config.toml
translate = 0.06
encoder_norm = "rmsnorm"
encoder_norm_position = "pre"
encoder_activation = "relu"
encoder_inner_norm = false
encoder_conv_stem = true
encoder_layers = 12
loss = "l1"
latent_channels = 32
decoder_norm = "batchnorm"
decoder_activation = "silu"
decoder_block = "basic"
max_steps = 10300
Rows from block 4 of the encoder, named by matrix and row number. Rows with one number belong to one neuron. Each number is 500 + 40 x the weight over the matrix's rms, rounded and kept within 0 to 999. All counts start at 0. Numbers have three digits each.
# fc1: MLP up (encoder.blocks.4.mlp.fc1.weight, 512x128), inputs 64-127
# fc2: MLP down (encoder.blocks.4.mlp.fc2.weight, 128x512, transposed), outputs 64-127
fc1.52:511497478476525516478530511466529529519506482519500513478463503529491504487510537520483530484496518502528460475514504482469508505517507474488529532489492494503480524510520505515486496485479483
fc2.52:525491478493493508508492530492493514514489505508512466503492486522493526523485475486490488517486520512511505516501507490504492514489479486487473527479512500506516495522470521503498502487488487
fc1.53:520483494455505499473500509521501548500513492543520517489528518511470527520478491459491484476487531486523440524496538463468524541539525506498477510489468509465498477465486491504500494520504506
fc2.53:498505510497506504495529519502526519521510475481524486502490481496505513487512482532501511491509512512497506512501484486486528503513472467520487491483510501493508520491518515483502523515487481
fc1.60:523466445505525515424465483470521523486521486539535563447530522464519505489465488527507526446528511462508482458493569433461542439507439407474553558544496465512455480522528495548511483504513510
fc2.60:463489494508488517466476515486525500528511445548529499483534509462520496516500495528553482479529506489504442487491585484511505447492475460491511516510533480498508485519508489513506495519469495
fc1.61:515467445532524456557508531557508516534485410485539482496515490485569534545528536529531511510491501455493488530506510479535508507480521481499445515515505498536539489506499509481518480510521488
fc2.61:525524534524530501520486509499474479540480522504500491499506477516476466489485485506471489456498515546524496515482492534497499505516499522523485472483490509487504524519504518484481475531491472
fc1.63:423457456434497514400474446431617520517624613587441549513553548437529389485435599499485540422579598448575465497520513442443512430581339483375620575594637519570376593389475500571533560576493449
fc2.63:560410420502525525517461536586514575616491426622364410557605586425581572583479573407507474544603527403448424519553548463523632463443577432423512456541615572549528512502476587430452514620475512
fc1.64:464420434434592547592562446426436519504528581494507533560441603457545448516497530480432519469533560462477439496548423497531481548510542490456515477557534553484539484481523518624428496480519494
fc2.64:468457426481557535554541471445462510515514532512509535476477548466504477529473545509510495439494534473461423504487453491518469514489534437454573478550589526471506498529517531511483465571499461
fc1.66:530482480494525491477537531532464529515481485477526491472497534523532463501468537525527523504479503483463500503499484522481526496501471468518485495526475510512505519524474481492475504504493490
fc2.66:502506496485513484487470528487473502499477507530479509508497478516501518500481510479476501508516510510491494504483489542497505518499495536496481486502513498491493510512472507512493496506510474
fc1.67:510493476502496521495516507496474491503472526490472511538479523494490524518501507452472521485527527520527456536537517503495490539502492527524480478509470514508503485497482534496475490531481514
fc2.67:511484474494467496476515495471494494481506473481506498467468501506507511494487535498508498491503505490480489534515498510499498488524514481525479509501518530492521510504520509464503470496489463
fc1.68:516492489472508474460523489532477524552498520555501541516515498451474475514503482484487482451514505506516484535514553452449489482497455497498503488517495513485485525483522524505504454487513502
fc2.68:474468487479467484477512517503541521499493462529539482516528498460534540524498528514502478492517497476502475490477487466484532485494482475509491542497515514517480509518492517462509509538516483
fc1.69:515527498505534529511474466465489532493530506492524544479496512513523505509481519448523530480492520479490493516522518489473525489522510516488451509496527511494526503493459481500488508503485464
fc2.69:498497497509499501497486522541488513524488509503460475481492493518490510504507513468465503505511513508512520524518476501526485503476506504508479502512521477483484511503490499493485495509477507
fc1.71:461518468468480511503489498490452531550547519523499499481488517473468491523494498521483481495535510510462502529516479509443468458485406480487518473511509485491497477453513500510494522524470508
fc2.71:479491535485466505550493514467527507511513486508439514528511517456502490514507501487506460466497485502560484547487540514467512491475514510523497488518569517508490507471514492483497504517522501
fc1.73:474479455507531479485485471516508485556552518489566521538482561493480494528492533496446556498526501455519445491537509413477517480497550466406514564527475468545512460471503498492467476498525532
fc2.73:464473499512544506514461431461537513550596502497516517497512523570497490517476536483407516496556529398501454554550512448469528492477577425425444523550478485556452485500466533460462505495497541
fc1.75:505474467464530536510481502532486503532495476462504532515517536523473496509477503524527487511534477471514479506462564471476548473507515456505483579515495469514469461461531464525496457515527452
fc2.75:483499502482549494489435509495493505547511504499489492511514526561464491491466491449516491508517527481529492506510569490454490508501504504505458488531442474525481488505467500491491529529498488
fc1.76:517496474447526496523506521508455508542511480521562488492486526501467477524501491483495477493476513455520458482508540481453484473501473485484498517494462516460506490479508512530516475513499507
fc2.76:473541515528511485493513461494534501493528475498483524463471487492501506500491512521480543507512509497504514464539478502507527520506477479516492501506480527517515506540484519477475500460449518
fc1.77:503479502437496487498537530481531519518505506517537532529484546492485481485510542508465532486507502469515444533487518472506479467525503493499474534513510503473485527509485491506518468485480476
fc2.77:486505495497490495485519504510521492506486466513508464504484518511518524495512481511495484540485503515506526501490499505510485490473514487483506504484505482506500505513505508450503522492501494
fc1.78:509434491423546565479510544539539551495554520493503561598554554543524484511544508478481505454504542493505486534466529502488517486529578460512451591564458501586368536400563466503537563541508468
fc2.78:527492456480537509452502553546539456515488443467459476563547531555510536536486528466493493527531483496600490486502521496485491459499542454525417546536427468530504527497514486421511526592537484
fc1.80:468496468488415543433478347431452511513456444472572457463571469512579449472476477591479489449610520496365490509490578515449496431520463448492652491527414603480568532526523482564495507546540490
fc2.80:441487233467516517445497470600462626564479475519640580462474611478557513497521491582535466460517532326513209562458503344454514537554555465526489587582405523485488514509488542551465528547526420
fc1.81:474536484483533457499537528538534445529553541525568521460488542477514502501518477510517492465491486487466478505472530467481494442549490439477500527542505514451459520572501525549494465492492458
fc2.81:517516528517492520487505494521556503474490455519484500453470487512511558467512454491539464540509494556590541448449531487508495500506547497493500509473491476512516510548565493440518482434485471
fc1.82:429547487476449470447568487369481571518529518598575504371404503474490498463526502532551527447494485486536448557458462426465433571535462476471474444545569516353531447553543494506477359469524479
fc2.82:509438506515608536616449460538388467536387437409494462489552498632445468508507498448503401564538549524325566569429526624502486467422584474494557533551470460495515470460490480490439535581524404
fc1.83:466519475470517487439435626560419524503521488519533567557515579484485402554485544451444557403483511483542468551544497495490447524622403506443438535536431490471527516484446540584485492585471510
fc2.83:521515517539482533518499529476505484523465479470462481507519497504481521510501480468511485505495473548528566468492530523516479476573464524479535503505459472494518466475471500491493488517489551
fc1.85:477494493490514477487503469528460492483542504533513532461476492487502474460525473500517540468512519440442495480479493492468493461514510495483532480492522478509495485547534511537470472530516517
fc2.85:468503482516521521525543458484522484498503470521490507456515494482518513501521479481482500514496522492529487478466491481504492502490503498481544516455522492482513520515530510481500521499495467
fc1.86:519573433334490526487514520500407507612555508493585522574533591476442499452517547467515465424499490456487422560481585443353512557750412466534400520580474521452582454471418460584464369538558447
fc2.86:471523479487395469511612605561478542441414470432504499463472435467535581430578510507645469526409465558492525477406511610505467527574410550591442519412510608458498586566529448483557439515494379
fc1.87:433427466435528512577506425464459517554522463546550544465470556480505475504463496461510503435492505463457452542444487511457489501503439419385548544567538435483495421460500469568436497469493471
fc2.87:407478488490577504659455422460405490593497494564526526453510547502436416501430482435477440468584528471462477533488550560501533533473529453527634432577679497450559475506472542469448477505538427
fc1.88:499504483454512523509510530519514539506489512480488475524500483490500463500507511523508467473509544468500478529518511497526501537544494500497509477492526473515522530486469504504487516473532492
fc2.88:484472504473477485491517525485531510484495496511520491509504501490530505491494500506483486480514518519521474526504486493482495519510505494473526491511555504478508542535506507520512513495510503
fc1.89:485458504503516462463543515454502543485509530478478491440441527504491523471492498535493507457515461477508512506523453520477473505512524462553506492488502505519469504561522470528502468525527471
fc2.89:516511476499516470483468528530467514521479496520518470502517503478514532491487487510464468502515518501530437525477500502502475511508514489500454494496490503477512507540480521528509498522502489
fc1.91:498535533531508550526469469461476517497495524546523521508533484501512489504471477432484493488527469488528457498520531468476480524507512504474474498485478523525547489517516543516509503528465492
fc2.91:503495514540489481537494541524452536545490483452479495466533444509510472526517531510453513514498520528451505531479471553501504528490485493484467509499488487478498506464473489473492495474488497
fc1.92:493477456502536582470503518517460500515494467469479542472539539471496461491507499465554526452491496479424466508513506484493495431556455481453500532533545481504478499481517501530486522519533406
fc2.92:546473475515516546516496496532461504529480458468453471469550522514474493534502531497508451541511507495476499519500521557485528441519514497480552525511510467508534507508482516466486504576491440
fc1.93:494555505491489433488455542542436515523489478505579510528551557524522499527482510476568422508549494494520497564496556469463499438488379453482457546509445515510470491497428505506500547546516492
fc2.93:514522521456459505482456473512512491541491406469449517529564502540508509517488442500494456456509509535529479467492646512438535420517498493459501537546369413530546457431502500495542531537475519
fc1.94:521506488510528514490490464481510528512544527489512539443470481500488470496471470486556497459505523499424454474448504472487521460510474451506567484504514515476496503552505500521502495507509444
fc2.94:478500448496520500512487488549489526508495501539548481507515521449527502479501506507505480494519516479501419506485480467507511475486530495495490511476554503511510512517516508500476515501520461
fc1.95:467463508491528488496502491530506530524494497509526514466516486521482471510491481522500540472526504489496462494470534514457535475540508472519501482498495529518472512517519512546507469505514484
fc2.95:502496516497482473524527478496527478468494488523464497462497496462528515491494478505496510469483486516526481442470520521508500450480462486449550501472497483495517498524514487449538517492494503
fc1.96:532473486469482507528489496526440493546460451458412478509527557442472477517498507471517483483548510489474486553452554474469487492499453540514485461516516537459486499432479496541497479539515493
fc2.96:448463518498408482508484477510518491482486478480468473489542439488547514508538487520524467502521514550475540510484499556469529466455507503503514503468470506497518513481554493458504499487493504
fc1.98:481459443455748590542552505562492510512633585453634520468427571490517475493536505492462601484415488429446446457471364456492493502549559442440421569514462493530413492489550477537520445528552468
fc2.98:545450468529643527482595414495594408441545523545596487462471543569483568492539493479420583536417469457586458451433389439533482489421649417489527507465504483517515493667600540459557514449549447
fc1.99:491465486484528489533482496472451526489558541511498530482424538505494435475496541473461489466542523488516474545501510471512490523542551461513516484513522556526522500492522533531464495484510500
fc2.99:497460467495502535513519501454493497509532507493503521476489506485506519526483521512492500473486507458485486526477445505483514489514528476471513502533524539502477510500531488488487500519511514
fc1.100:471492502504484474438517531508510491493497464493517506474477475502578523490522492487480515466513466466501478507529482457490533529533506457512497502476473483498493501558511500516483522515486514
fc2.100:489506507487499489474480542518458498529482512512537476490518479506481503487485481491504502495511518496489480520500531500509465506525470524511470529508456517473495516500476476479495496494499460
fc1.103:478488508470525498465483500452495482475501463520533533526517513530494495513527510508470514477480512453470453524503483509482501491495481492476498490477498520477509483499524504498493510473521478
fc2.103:518507513499491505507485521488460513511504508504527501482509465487509496502488502490495525515519514507462525519507464503533515509497518487485506511486491520476497487531484509495468485500494477
fc1.105:491469483480478514499521491498516539512500541541494540466502518493492477468487517486538510447475471517488473495466478476488468457504504512515515486510508493457518515515529482514512491504514465
fc2.105:521506488528506502522527503503496495497483483516512472464523528495541508496509528483501481481486500499479498517516512493526477535489488509482493519470553529489518543537468526470511509538481490
fc1.106:497491486520537489521477524503501493506532499496518523496524506512513490517468498412463513491512512459501502495510513494511510500535534484452506504502515472484516523495508516525509469478508504
fc2.106:538499521521485505559512517521497505512475510534417520513528494497480518498483520476478525515499476505504545507474492524515507544461485517491486479487522482516509477480508488461495499458519522
fc1.107:513534502468512513498482506489466503509516470518538535506525531501519471506475523457476472479484485472486459548482534501503508506558518489473497482515490472476536491478527498527517474504501487
fc2.107:493533516516476477488518497527488513507473487484518506469511463483495493495498505510499507505503519517497490496497486549492501510488486481504504481512499502466516487486512504466514485485487492
fc1.109:521502468470529517491500458498475469501517510509483475471505478501480485508492488502498522479544501514466515513528476525508525531547536474455524542513511511489523526516528521521486497506501505
fc2.109:508512485510493489483508503526484516522510503511519502502506481494479507514518524503493495483478516489485486510477506522512503528485524485491481505515505527502498492490475498487492521486501514
fc1.111:491502515509540500534496519452440514510502469539537577552554469509481477539461477398463545506539502450458472570486504474477537542512582498413415486505535470461566458497502529522482476485489481
fc2.111:529477596548495469644492527501517453509501529513326516451524448527448504512518501433456513593494474588526661489492426599531535560451522496458468442444607492492475481481521496410489456424493522
fc1.112:507521424499548539482521464519466525523587540494519544533486529535513507476486517486461522496492503489458462522527475466489500550543537523463464511522456512493480458476509487586511456469531544
fc2.112:492489445498521512489535518519492481494551537476515506467508508525501519501487489498493553483464484460483454501489447484492495503499536484509483489492427499477491489500491489518515473498506520
fc1.113:477481506507471525438527523478498508488534551536458497512518479470509489475492516496490501448504515524535493528455474487462508488531488520500472503516509534498488518452492503491496454507489523
fc2.113:557495480490463508505507516554471496515452494496460469520507528486534542495498495480509490507512531501511432514509483498499508505491488492466452509498457503502520534509511500518506490506492501
fc1.114:497516483476496485499516547575503495499556529481537489481492518485464510500522522500551489487509494460464499492437509511431479429539476445503483527509524461470437491543498472524456455510560456
fc2.114:489481490486544514500534499516539458509544470530484473486489498552511549487515472511457481527495493536548513435452497486503497502479546458495505497453481485521518475570554487450533499468502490
fc1.117:474528490478480508467467472521459538533502492475577475548522509479487486488520455481511490487524491473483464496474506433474520525491547496497490505489472474501548505508513509548470488472527519
fc2.117:484490491527516496527496527494497505540509460501537564428506474525500514483497506514500507445512495503528480531490475523500509501525485490461513525500474486485466484475517476462486471536499504
fc1.118:473468479490496519469536518467517538533542531543531511545476531494499536501502516464474494460540537491516441549479514445478517495529531510523486500504492484472500499499501547530485463492538506
fc2.118:488492507508493516528529516480474517481499471500527505482486476499498512498488511486498493478506501490472498516504522502485503497519494482495495517478498498485522499514504475453496479511495464
fc1.119:529508474448487524527488482534482498552477460497544519569520553502522537519532524445530501513508489476509488516507545483482511512507559468516468482515453495482553466489483541501484499552523474
fc2.119:482488531510485498477514503501481492483505509504549501447497456498458504466538493489474506458458487526491488548484471512490493499525477494532535505509496475459499498524534462465524502487507485
fc1.120:500466480477470457496518464491538552537593522476489540484450510511508481448468541524503481466480509460486459543490515455430491426506419463487473549518535435474456547556538454556501502484539470
fc2.120:462532466442496526502453487553460528585481503514508498578522527458507503484507476486468502520503495468439437522444541426470498502487518506479453511551478507472492451440528521523492499513525543
fc1.124:500543485438532525509539468507428529526481505498534576571511539532478511518474534390528471471507493499479439559500526452429487582555511469487472518559505536440519459480474496583471450538484453
fc2.124:462497497463487489465516553574473515532498454464514504465469540501481489467524483519531475497479487448489461544484534522491469501500471489499471532505459462457502495460551460492499493510534452
fc1.125:465391474458500569518479457535533560549578518501513527501585562473516482541477525475527490459585524455443453537474540482447571414480540414410566553506512491528375430431508470510520509533487459
fc2.125:415460480490541514519437361561475553554482453573478523550579544463523486525438511479481477470579547480499464456506556488430564458449560459494571505570542502545501496464498543430466550590541448
fc1.126:518493438477473517493535536475512466516483489495511507496493519487508537500479524453541497447460518448505436495495492463451470505565543474552520480541535483516488494487493489535495466490524481
fc2.126:511520517473495502481534505498480512520461484488468517479509512478498504471511509480514508504491503547505517462468519512499495514514505538497540494490517494499519516515496513518501506502522492
fc1.127:515455466484521515499472480501470482547569455507546469486529545525516494521482536444513498467513494473459461511521526476454524474513537426504490537557457511536534463530509498551483516540476484
fc2.127:471515490531505488510429488496476485500488470513539496500497499506477474510454523486465511386529524485471432488539529494541484496528487511441528483488521454508511478498439518501487479496447480
fc1.128:501494464457515511487495520513475519490526501535529521509470506508510510531483536474479515471521486465508446513543527468481475508503472491521495482518538490518501514528493532527477507479520471
fc2.128:521484503502509517517468500495497507508478517508515521519509490502506484491501494513529512513521497505513517518488476520517486489510492497509502497495508503517486509508497523481490488493481510
fc1.129:512494507516472464478513498473543506545506458550516472496500532433550521511507529524508471473477548515440455478511521502486544465534410495494529503530520519486507487483460493503495500524499517
fc2.129:454522482519447487471476477520464537504458462542504500448547488453544500474491475522510503457533518459499480475499563521494541507494439515509561544484529506470512490489502517509485512580492470
fc1.130:478509512493511540474471497512458528539480475491548512508550498480484500477529505460476504461483516508462446481500475490507498472533507466438503541489430510473509469527513518530467510483526510
fc2.130:463495504512494490518479492499426521500451488505489520455488462509504498505515496506499524462508478497500533522488505548525522515517543506509534519512488492484511504501505501449471499512507457
fc1.131:514514481508548504404522547609583495482577518545560532453525497450531487505555510525490543489444463457476485455502480492505530483529486445512423512485494553538483500613512484529524492508529465
fc2.131:619544523529483481495545452536515442519515525549439436506502431490517539485517498419456516511438509540539515402505494492491513479485523587503553449402454502501517521558526516524537496479461525
fc1.132:466482465468492505502469466525475493520557509519527503492496490464461461510470485458482511478516532454459473496479520465477501469485447456460555515485555463493504446506531477512463426458513523
fc2.132:485473480519513492540490498457528491519540485526479535464502533491489488517505481515497510473503502488507451509474524468474505490517490491488541499502541490489488460513530506510484511482516486
fc1.133:421453465354393428531475466439470564648545466581531509491441579430486462490462530521500465491635572494510442592454563452396524515496477404449547479576634475465439467502513493526502493447548528
fc2.133:454455429489451533627449473498496518582461488509347448564580554388536471498478542468477386456538550432442429613482510536416547475422582453494518475596648536489488512387522507475465535600537468
fc1.134:474534507497521523491475511500501472511491478527495521521494486486471511481529480500474501474515478482480452535494513480531470530498526515518476513498467498477481511524487512490474485487536486
fc2.134:496511498499495471492482498480470522498485503488507479518501457514511524490512504510453525496481505534487505495494465505505490470473506492487510504502473510487535537531478494468512497504504470
fc1.136:461524465498445446491493475444507529550509539505548480529411507492533527499455544481532539463569557494527480552491517464519519516526519486483500479503439524494480476447457527522448482488492513
fc2.136:551528521460441441484449559369471434516478469578512488469472514522490499514484494556497464483534521517617508540540511501553471558563452476516466488512539438467532493494510480470508449418473509
fc1.138:533450451463524535486503515510535533534568537511571539494490525504497527486458493460482545492486515471505492501510472435462485494542491478473486536538543491511516514549490537528473500542516453
fc2.138:512479514531506513487514490509499519473489494513521514476490490484493506489483498500540530490506508452523510503520490489534508517521486501488532504510528521491485485536510504473484500513486446
fc1.141:512518451468524462507485505531481530497488473509512502455474521496518500504483526498502473521488482488473505517445524524472513494484507469496503475533505522502519453506478494545463496482488504
fc2.141:527476526483500487545523451471517494465508523529508495470486471491491517489522515491472514462479509530521511475512501516495487493479504487497558473492524474473493503496503495488504482495506488
fc1.142:487515502471474521499489473506521528485515487490502514464520521475496489517479484523499512485526477504505463494489482470479471484518485500489514513507494497498502498518484501511520457512532473
fc2.142:519511512509500485492483487482483527493481500496516484500489508509499521517510500493503480527483483498504483493509497486540505509506505519478506508522508489507485464512520499512491500480484507
fc1.144:511474462461476475450503468516561537533496501544542536510562537491489493556454544501477479511519496465513484485534553469509551448506489446501512538523483528557477518504491537512460507531488518
fc2.144:509478486530458501536446500466461479530502439576456462475515521458501499521496508516547514428532499500470502499514510525488533494523438483463536494503599490471510504486470477527509490497443506
fc1.145:471445499499512490378489498457584521497514444563566528518522515499582510544432500543543537442506539456560470442574556435493541439524378394542553570542476480573535502554456529540505586505461491
fc2.145:508494546456443467414423582471469507463380423666441464551568546448551542538453545524580430480572533562542517566527536546558477479539483514465482481483581469522521572495463535467517524521450466
fc1.146:493513499482478503497519517484495456483552488500447532506517474523450505513471483451463477465517475499482517501518517494456484521535562467514518504532486465543454505523510490493495451494520494
fc2.146:507480456514467531550509501543514517527515463511505446468516504512510511515522526486462529519489540497539431489506483511497489475478489512450476483511481478469519479499505502477509520476493498
fc1.147:499450441479589497527502472486490533521487520471501513513532530482500497532486517485468566487493486429479502485483509448490496467468573478479502541528492537490460476475488514526475525530481505
fc2.147:472526529482524503532457506515469503531494506515499515495523494542440480532437483528479460505535503530510508487566506503529479531475515524571496483532494492489500514514411534516475515494465492
fc1.149:467460494534472484498544459505510556534495471504545491443470502501572540510496541513493504492495487452499453536501514516479530492532502486497456473505506532500475470532503558451498508516541480
fc2.149:532518523482509476531487532497467460551512529503513469521536485493421497472481482519461479511524520555505465532495518492488473515504466537525460471501492470484498525536502484535475494517477502
fc1.151:507619424473440469389482371528633635529682567558337606420455454456551370471453464474352578439428464453482396395622598316465661511478239505547573507520414604534527489520470498563631442504465554
fc2.151:558577382467448457495487765529538266604508535657427434594602529354506596525551507297522538230290496449550173447508671413393462415554387618506439447459604458366588461616474508642512487468369535
fc1.156:472468460481526475508539533496476490469527501521536484472516492478521455478530506555531479508484511489474485483530466497510530481502500477500455498538489478485509489480532481499521472493485469
fc2.156:524510492514504494478485521504474499523485500510522507504501495477487516510506504492514500489483509511532499487497520525536500530474490516474524481457516496491472517513487517479483517491498515
fc1.157:539549401384501465538564551507436545519515503450524542515403565489468495489485518504481476452431528512484405513517526447489487544591339463501470468589500485463606550506472499568488461494567403
fc2.157:520521475462445482456618595494479517472475464438493476446437515469488576420574505501612515461428430527438502612355464552484459511604457513539500492511540537376523500540596476464564418483522425
fc1.158:470467479515412516464511539427423529548425456440502493534543526530566481570461575525522471448573502486522495605523515536489514513538483483445530514561449550525567459356440519496458466543502508
fc2.158:445526480487420532555409434425328519575431421480397464510515510568416457505448536442496432432562552458514471594531566576497497528568458496515576489608534493445573521433478539424484472613482446
fc1.159:484499502464500562476485525548466491539484473488477500521539536460510519554458529462494515456495483471435499475513538467467488448533417534500541541496461519496519492523469504562527532548498482
fc2.159:503500515506516469491484488491465497499466498477596457535538471556497514522485502535489468511532494490544521496553470515541478514471575458511482518472416487512472506483486516432499518486497508
fc1.160:504520505514504492517503469486398524468485452532555543480564489548503506512466504400507540445523489457480449523542495517496535488549540440412451483498535484499578459484484504457504471457491486
fc2.160:543510605544493504596465538509496508506445488525405490485499468504468499502495511454487516572516508558543601497486467549546513566487518502463474483473575497478510520474514481431497499466513527
fc1.161:512492496496523483519542479515460495505471511472527522548516529543506504466501481462482529454544537503433455529478446482517466553555512472490457498501460524527522490533486489534525495525511473
fc2.161:513486497496543538507536516503470460485494482461544468467482484518488515501488538507493493479489504483496513539501467527521491472510564486507493515527459492488487505497521515479490478532526472
fc1.162:519514415351462440326495697581481584531426430389630561585544550548537482522484582547509459447565528465558486651522463510455450520597540486539318590621233537529544549447439463567539612540534527
fc2.162:464596443448484520274459628477386629503396447339499521605470578801424505482501550524534484418553513524576486743480511512446404600739521493567287533714138448509428507366497529470556529535577494
fc1.165:518476507464474494495481534524526527528486527520517509507516481490526479538514477490520516519490527464502511507480532518495482531537515458488480482498471488480521491487510521481520522521530533
fc2.165:500515525484493481501518490488503513506493487497484495498522489513489511506509493514481499474494497514512496507523496527502476480502460493522501505486456486482513522510488494512507513490501486
fc1.169:467497470487481498529483455526528524525539492492463490472499489465516467498511532469481534455471525481434456467503471486478500489520463464521514521493508482451529492506474522518477481517477474
fc2.169:458487492494493466560508421472496507526500523574472484473484511452515493514475512497509477446506514479502464496489510497492508532469511496492552436504639523472514479536495545518492485475530475
fc1.174:507478456444535432494551499553559578508513508493568501522479528444575460509485537524522560467473518485426459493502378461480474503542517441519502511541475565494501556548431516566473520553486468
fc2.174:507483526504494497526490465452476517443465528540493469452480465486527514510491493493482520455510527558492518501533460524548478525470525491499539486493590560499528555564506542500489524497495454
fc1.176:564493441453537490456565539550533611550562556567563528481499520488503566450549507484509508480457474493487473488488456425507458506491462401474491535511532463447512508609547511515559461518515393
fc2.176:492493484479588536486559503501562503517572472515555485511474512511532523481517501500534511496474477436516476492487485447488493463531513448549512509498555534480532516580513509450498499547539475
fc1.177:461476484476516477503498476464511516541512494478533477497481516497467472499471488523512512502484542454482498505491520493500523535526551493510529528523529517532522480507492474534509505464483523
fc2.177:529463512490492486533519453451474485448519486529560507464513507514502481488497501487486500475522523485513494502483488482497519481464530493483525541463547482498525477497525520477479486521503496
fc1.180:486529495459536485510481485528447514507476472516535536556566481507474496531498516441472528494529501477462470504497519478494490563559535473474468483517504494468559506507493536541495491509496518
fc2.180:489492534519463487541517547483510500487531489511454491448476470519453495492513535485468490487482477510516547567522444540509496541522486480480490475495553471486488513466498474420517451500509497
fc1.181:519497464503487458543493506500477516524534524494511486481523528521519481520530512495534470487494522504475456539458536509474519463496455501476511500480506494500511452549451465551493486514472509
fc2.181:420526477501499516585450482494477527562501496533474493515516471519442488489502464480458471486523487516491509497494525529467536556470509491508515476546511483462491460470492506505488502496518469
fc1.183:494492497447511503487523496502512489538505532553489534500476549480500491474486496471493501452513523485484473497498498488506530516537436452514515497513562504512502509554502508499516455514506508
fc2.183:519497537550497521467512498493495478478517499533523503484517471485529521523481517521458551500493514476495530482539518518541498505475490475493516515488529507540522509511460522454515494489466502
fc1.185:507481475452517502492458523484485514501488499484503504495477506502516484513494496471482511520479527529459461492491486474521491487525487511509522509495507495471521476524477523535462527516484500
fc2.185:485492503500498515510539516496479505498497465475462486465495478524509503489496511480496494489480499482532504503485523488494487490505508524516504511500523486474503497499508487457492498531512490
fc1.187:522520502506525526488494540495480478534473471528491492509526534492493498538513496496480481493503525495490470532493478529493470535492482517513486502486527500539477476530474513518502507498533505
fc2.187:534484501489484486523508524513540495531515532499438486517492505517473503520506518466488479475471509523536485494481471504482481486467478524510491481502503473472502535506500485490505525483482478
fc1.188:478478482449484468461481460503516546525501481532534468532521539495524537501477498461492464529514471517510471507463528482472543503500433465484511497521500464455494458508490525528529521524491498
fc2.188:494518514521490525486517505509497514488501452498479466504512507509526497473526526535554469475527506484548490512457520521496497495524518516521499534506512491488480535490540472458474491522516495
fc1.189:482504461448529544487489528476523521481522499497489529470513538522450525468514516466527473487528506516520470524526548481494486457542498491518495538484534466530484497525514525514479481539478476
fc2.189:485488497507498512532488487510477480510500493512499460506510512480513534484525484478487499518513488496463481495495511534511519495454497516481517500478507506485494502504483508488478524439496481
fc1.190:452443454386352464564484405462524550618566568543422510528397534436491452506495485479425445421585574444464411648461523406363556517500403473442521506571558465444447467370474472600494424490474600
fc2.190:481457475448381489552417411375547533670628496547410473518531556399556467591441554456385476393577558372498273713516579360381561487505519440431506442668576511513481400389505560471419455476532615
fc1.191:518423430462607701336480528448600538420424472484551566456537555451547451496503538535422681422300422449501427509536414500579498548595528567405383625540440661587527495511583451576509401489438583
fc2.191:580574396624568526464553530500445494497486514574461504455507433524457505518462488462474556453451463506476567374552459517612395582625472601489548439459445510490627533663480587587638396557474474
fc1.192:461473460513540494512519456522505514505488427489591473487520499529529481524528533486524500524486503463458451537504504469500534514515579464490492547525465482542527463463489516485502493502510484
fc2.192:506493493513534500466449489467439490537507527520555501473531486510456509496476478499464481441507503525501478535491520506478463520539521506489492504498453443507509508514492537488486477512495476
fc1.196:502527496451474486526490444492514538534539517552539524468459543456515461514486468473545503478511510453460466499468537484462521455503440418475550525532574498467506524545455507527503478475478479
fc2.196:461452482498537497530481494480535484531501452553500510479511533427526494509506492496536486494528523502524473506497515471490539485492529437479541496506612497491507500522540489504491498510530478
fc1.199:460463454439479527429527533487529519519508463538535506501507543488537518521524478504475491472521515435477477547486494474487516489516509487514474530509446522464513477511489519541484517545544454
fc2.199:497499493518493486499476475479513481488512479515486534493478471503481474555449494516464536423539495523487474510534472532541479480509482505482530493484545474520501483518442502523494520529450498
fc1.202:498501484446518506513502485493452508534537486498553540529535477484459482474524482488498522463501486485491480551509505483490498510553474517467509506563456520483542465494486484550473495488484487
fc2.202:488507495534493518538529500520463511519473461488548496442476481495486520503501519486486497520510492465452483536471464510519489499518479485498479508490486518501500497486498533450511479488515498
fc1.203:461550511492485487474490476508491497523532509524544523461449482479468528460544461481505531463535526496547495479498496444483508553517499508519474480528466461475512442531504462536494454507516527
fc2.203:545446507523549519585505506562475468508462494481467473482573479426525500506531476421521499536461507524380543454457515565492515462435535531483548492480610527472531531535521472457465545548491437
fc1.204:531483485483509512442508477510512495540532492510544506458483507497537499506524486476485509479488475481497508505531501499477469476529433509488468501514480463517511517522502476505533498500538516
fc2.204:463524481506514521485484509494487510487508449486536464479484520514495499490495481512493501511519487445510490508495519514535484518516507507521470508501464509504504465500502508515520508472498472
fc1.205:482516520461513523538476516517493503505521510493509514519507486535479484521481538467472499461520515468467498485539483455494490511538501475492511504527497522495526502461518534517501512506516474
fc2.205:500489463501469485475535499489491518477523498489503492475496529479542530504526512476493521505502494441497461531503489507527520467504514475453521497475500514510486497502511490473507492545509518
fc1.208:515507515509531510540526508494475508530519463548534494535520497524452529509510504449478505448512497457496453531538511496502512493510498486457448511484516511471514491474474528488497495490515492
fc2.208:540486567525522504537489541520509506504499533483430526503496465514497491519524505472473502514518503558535563527492468548495482511471479503487497468478524489489493527490481484446492499448508500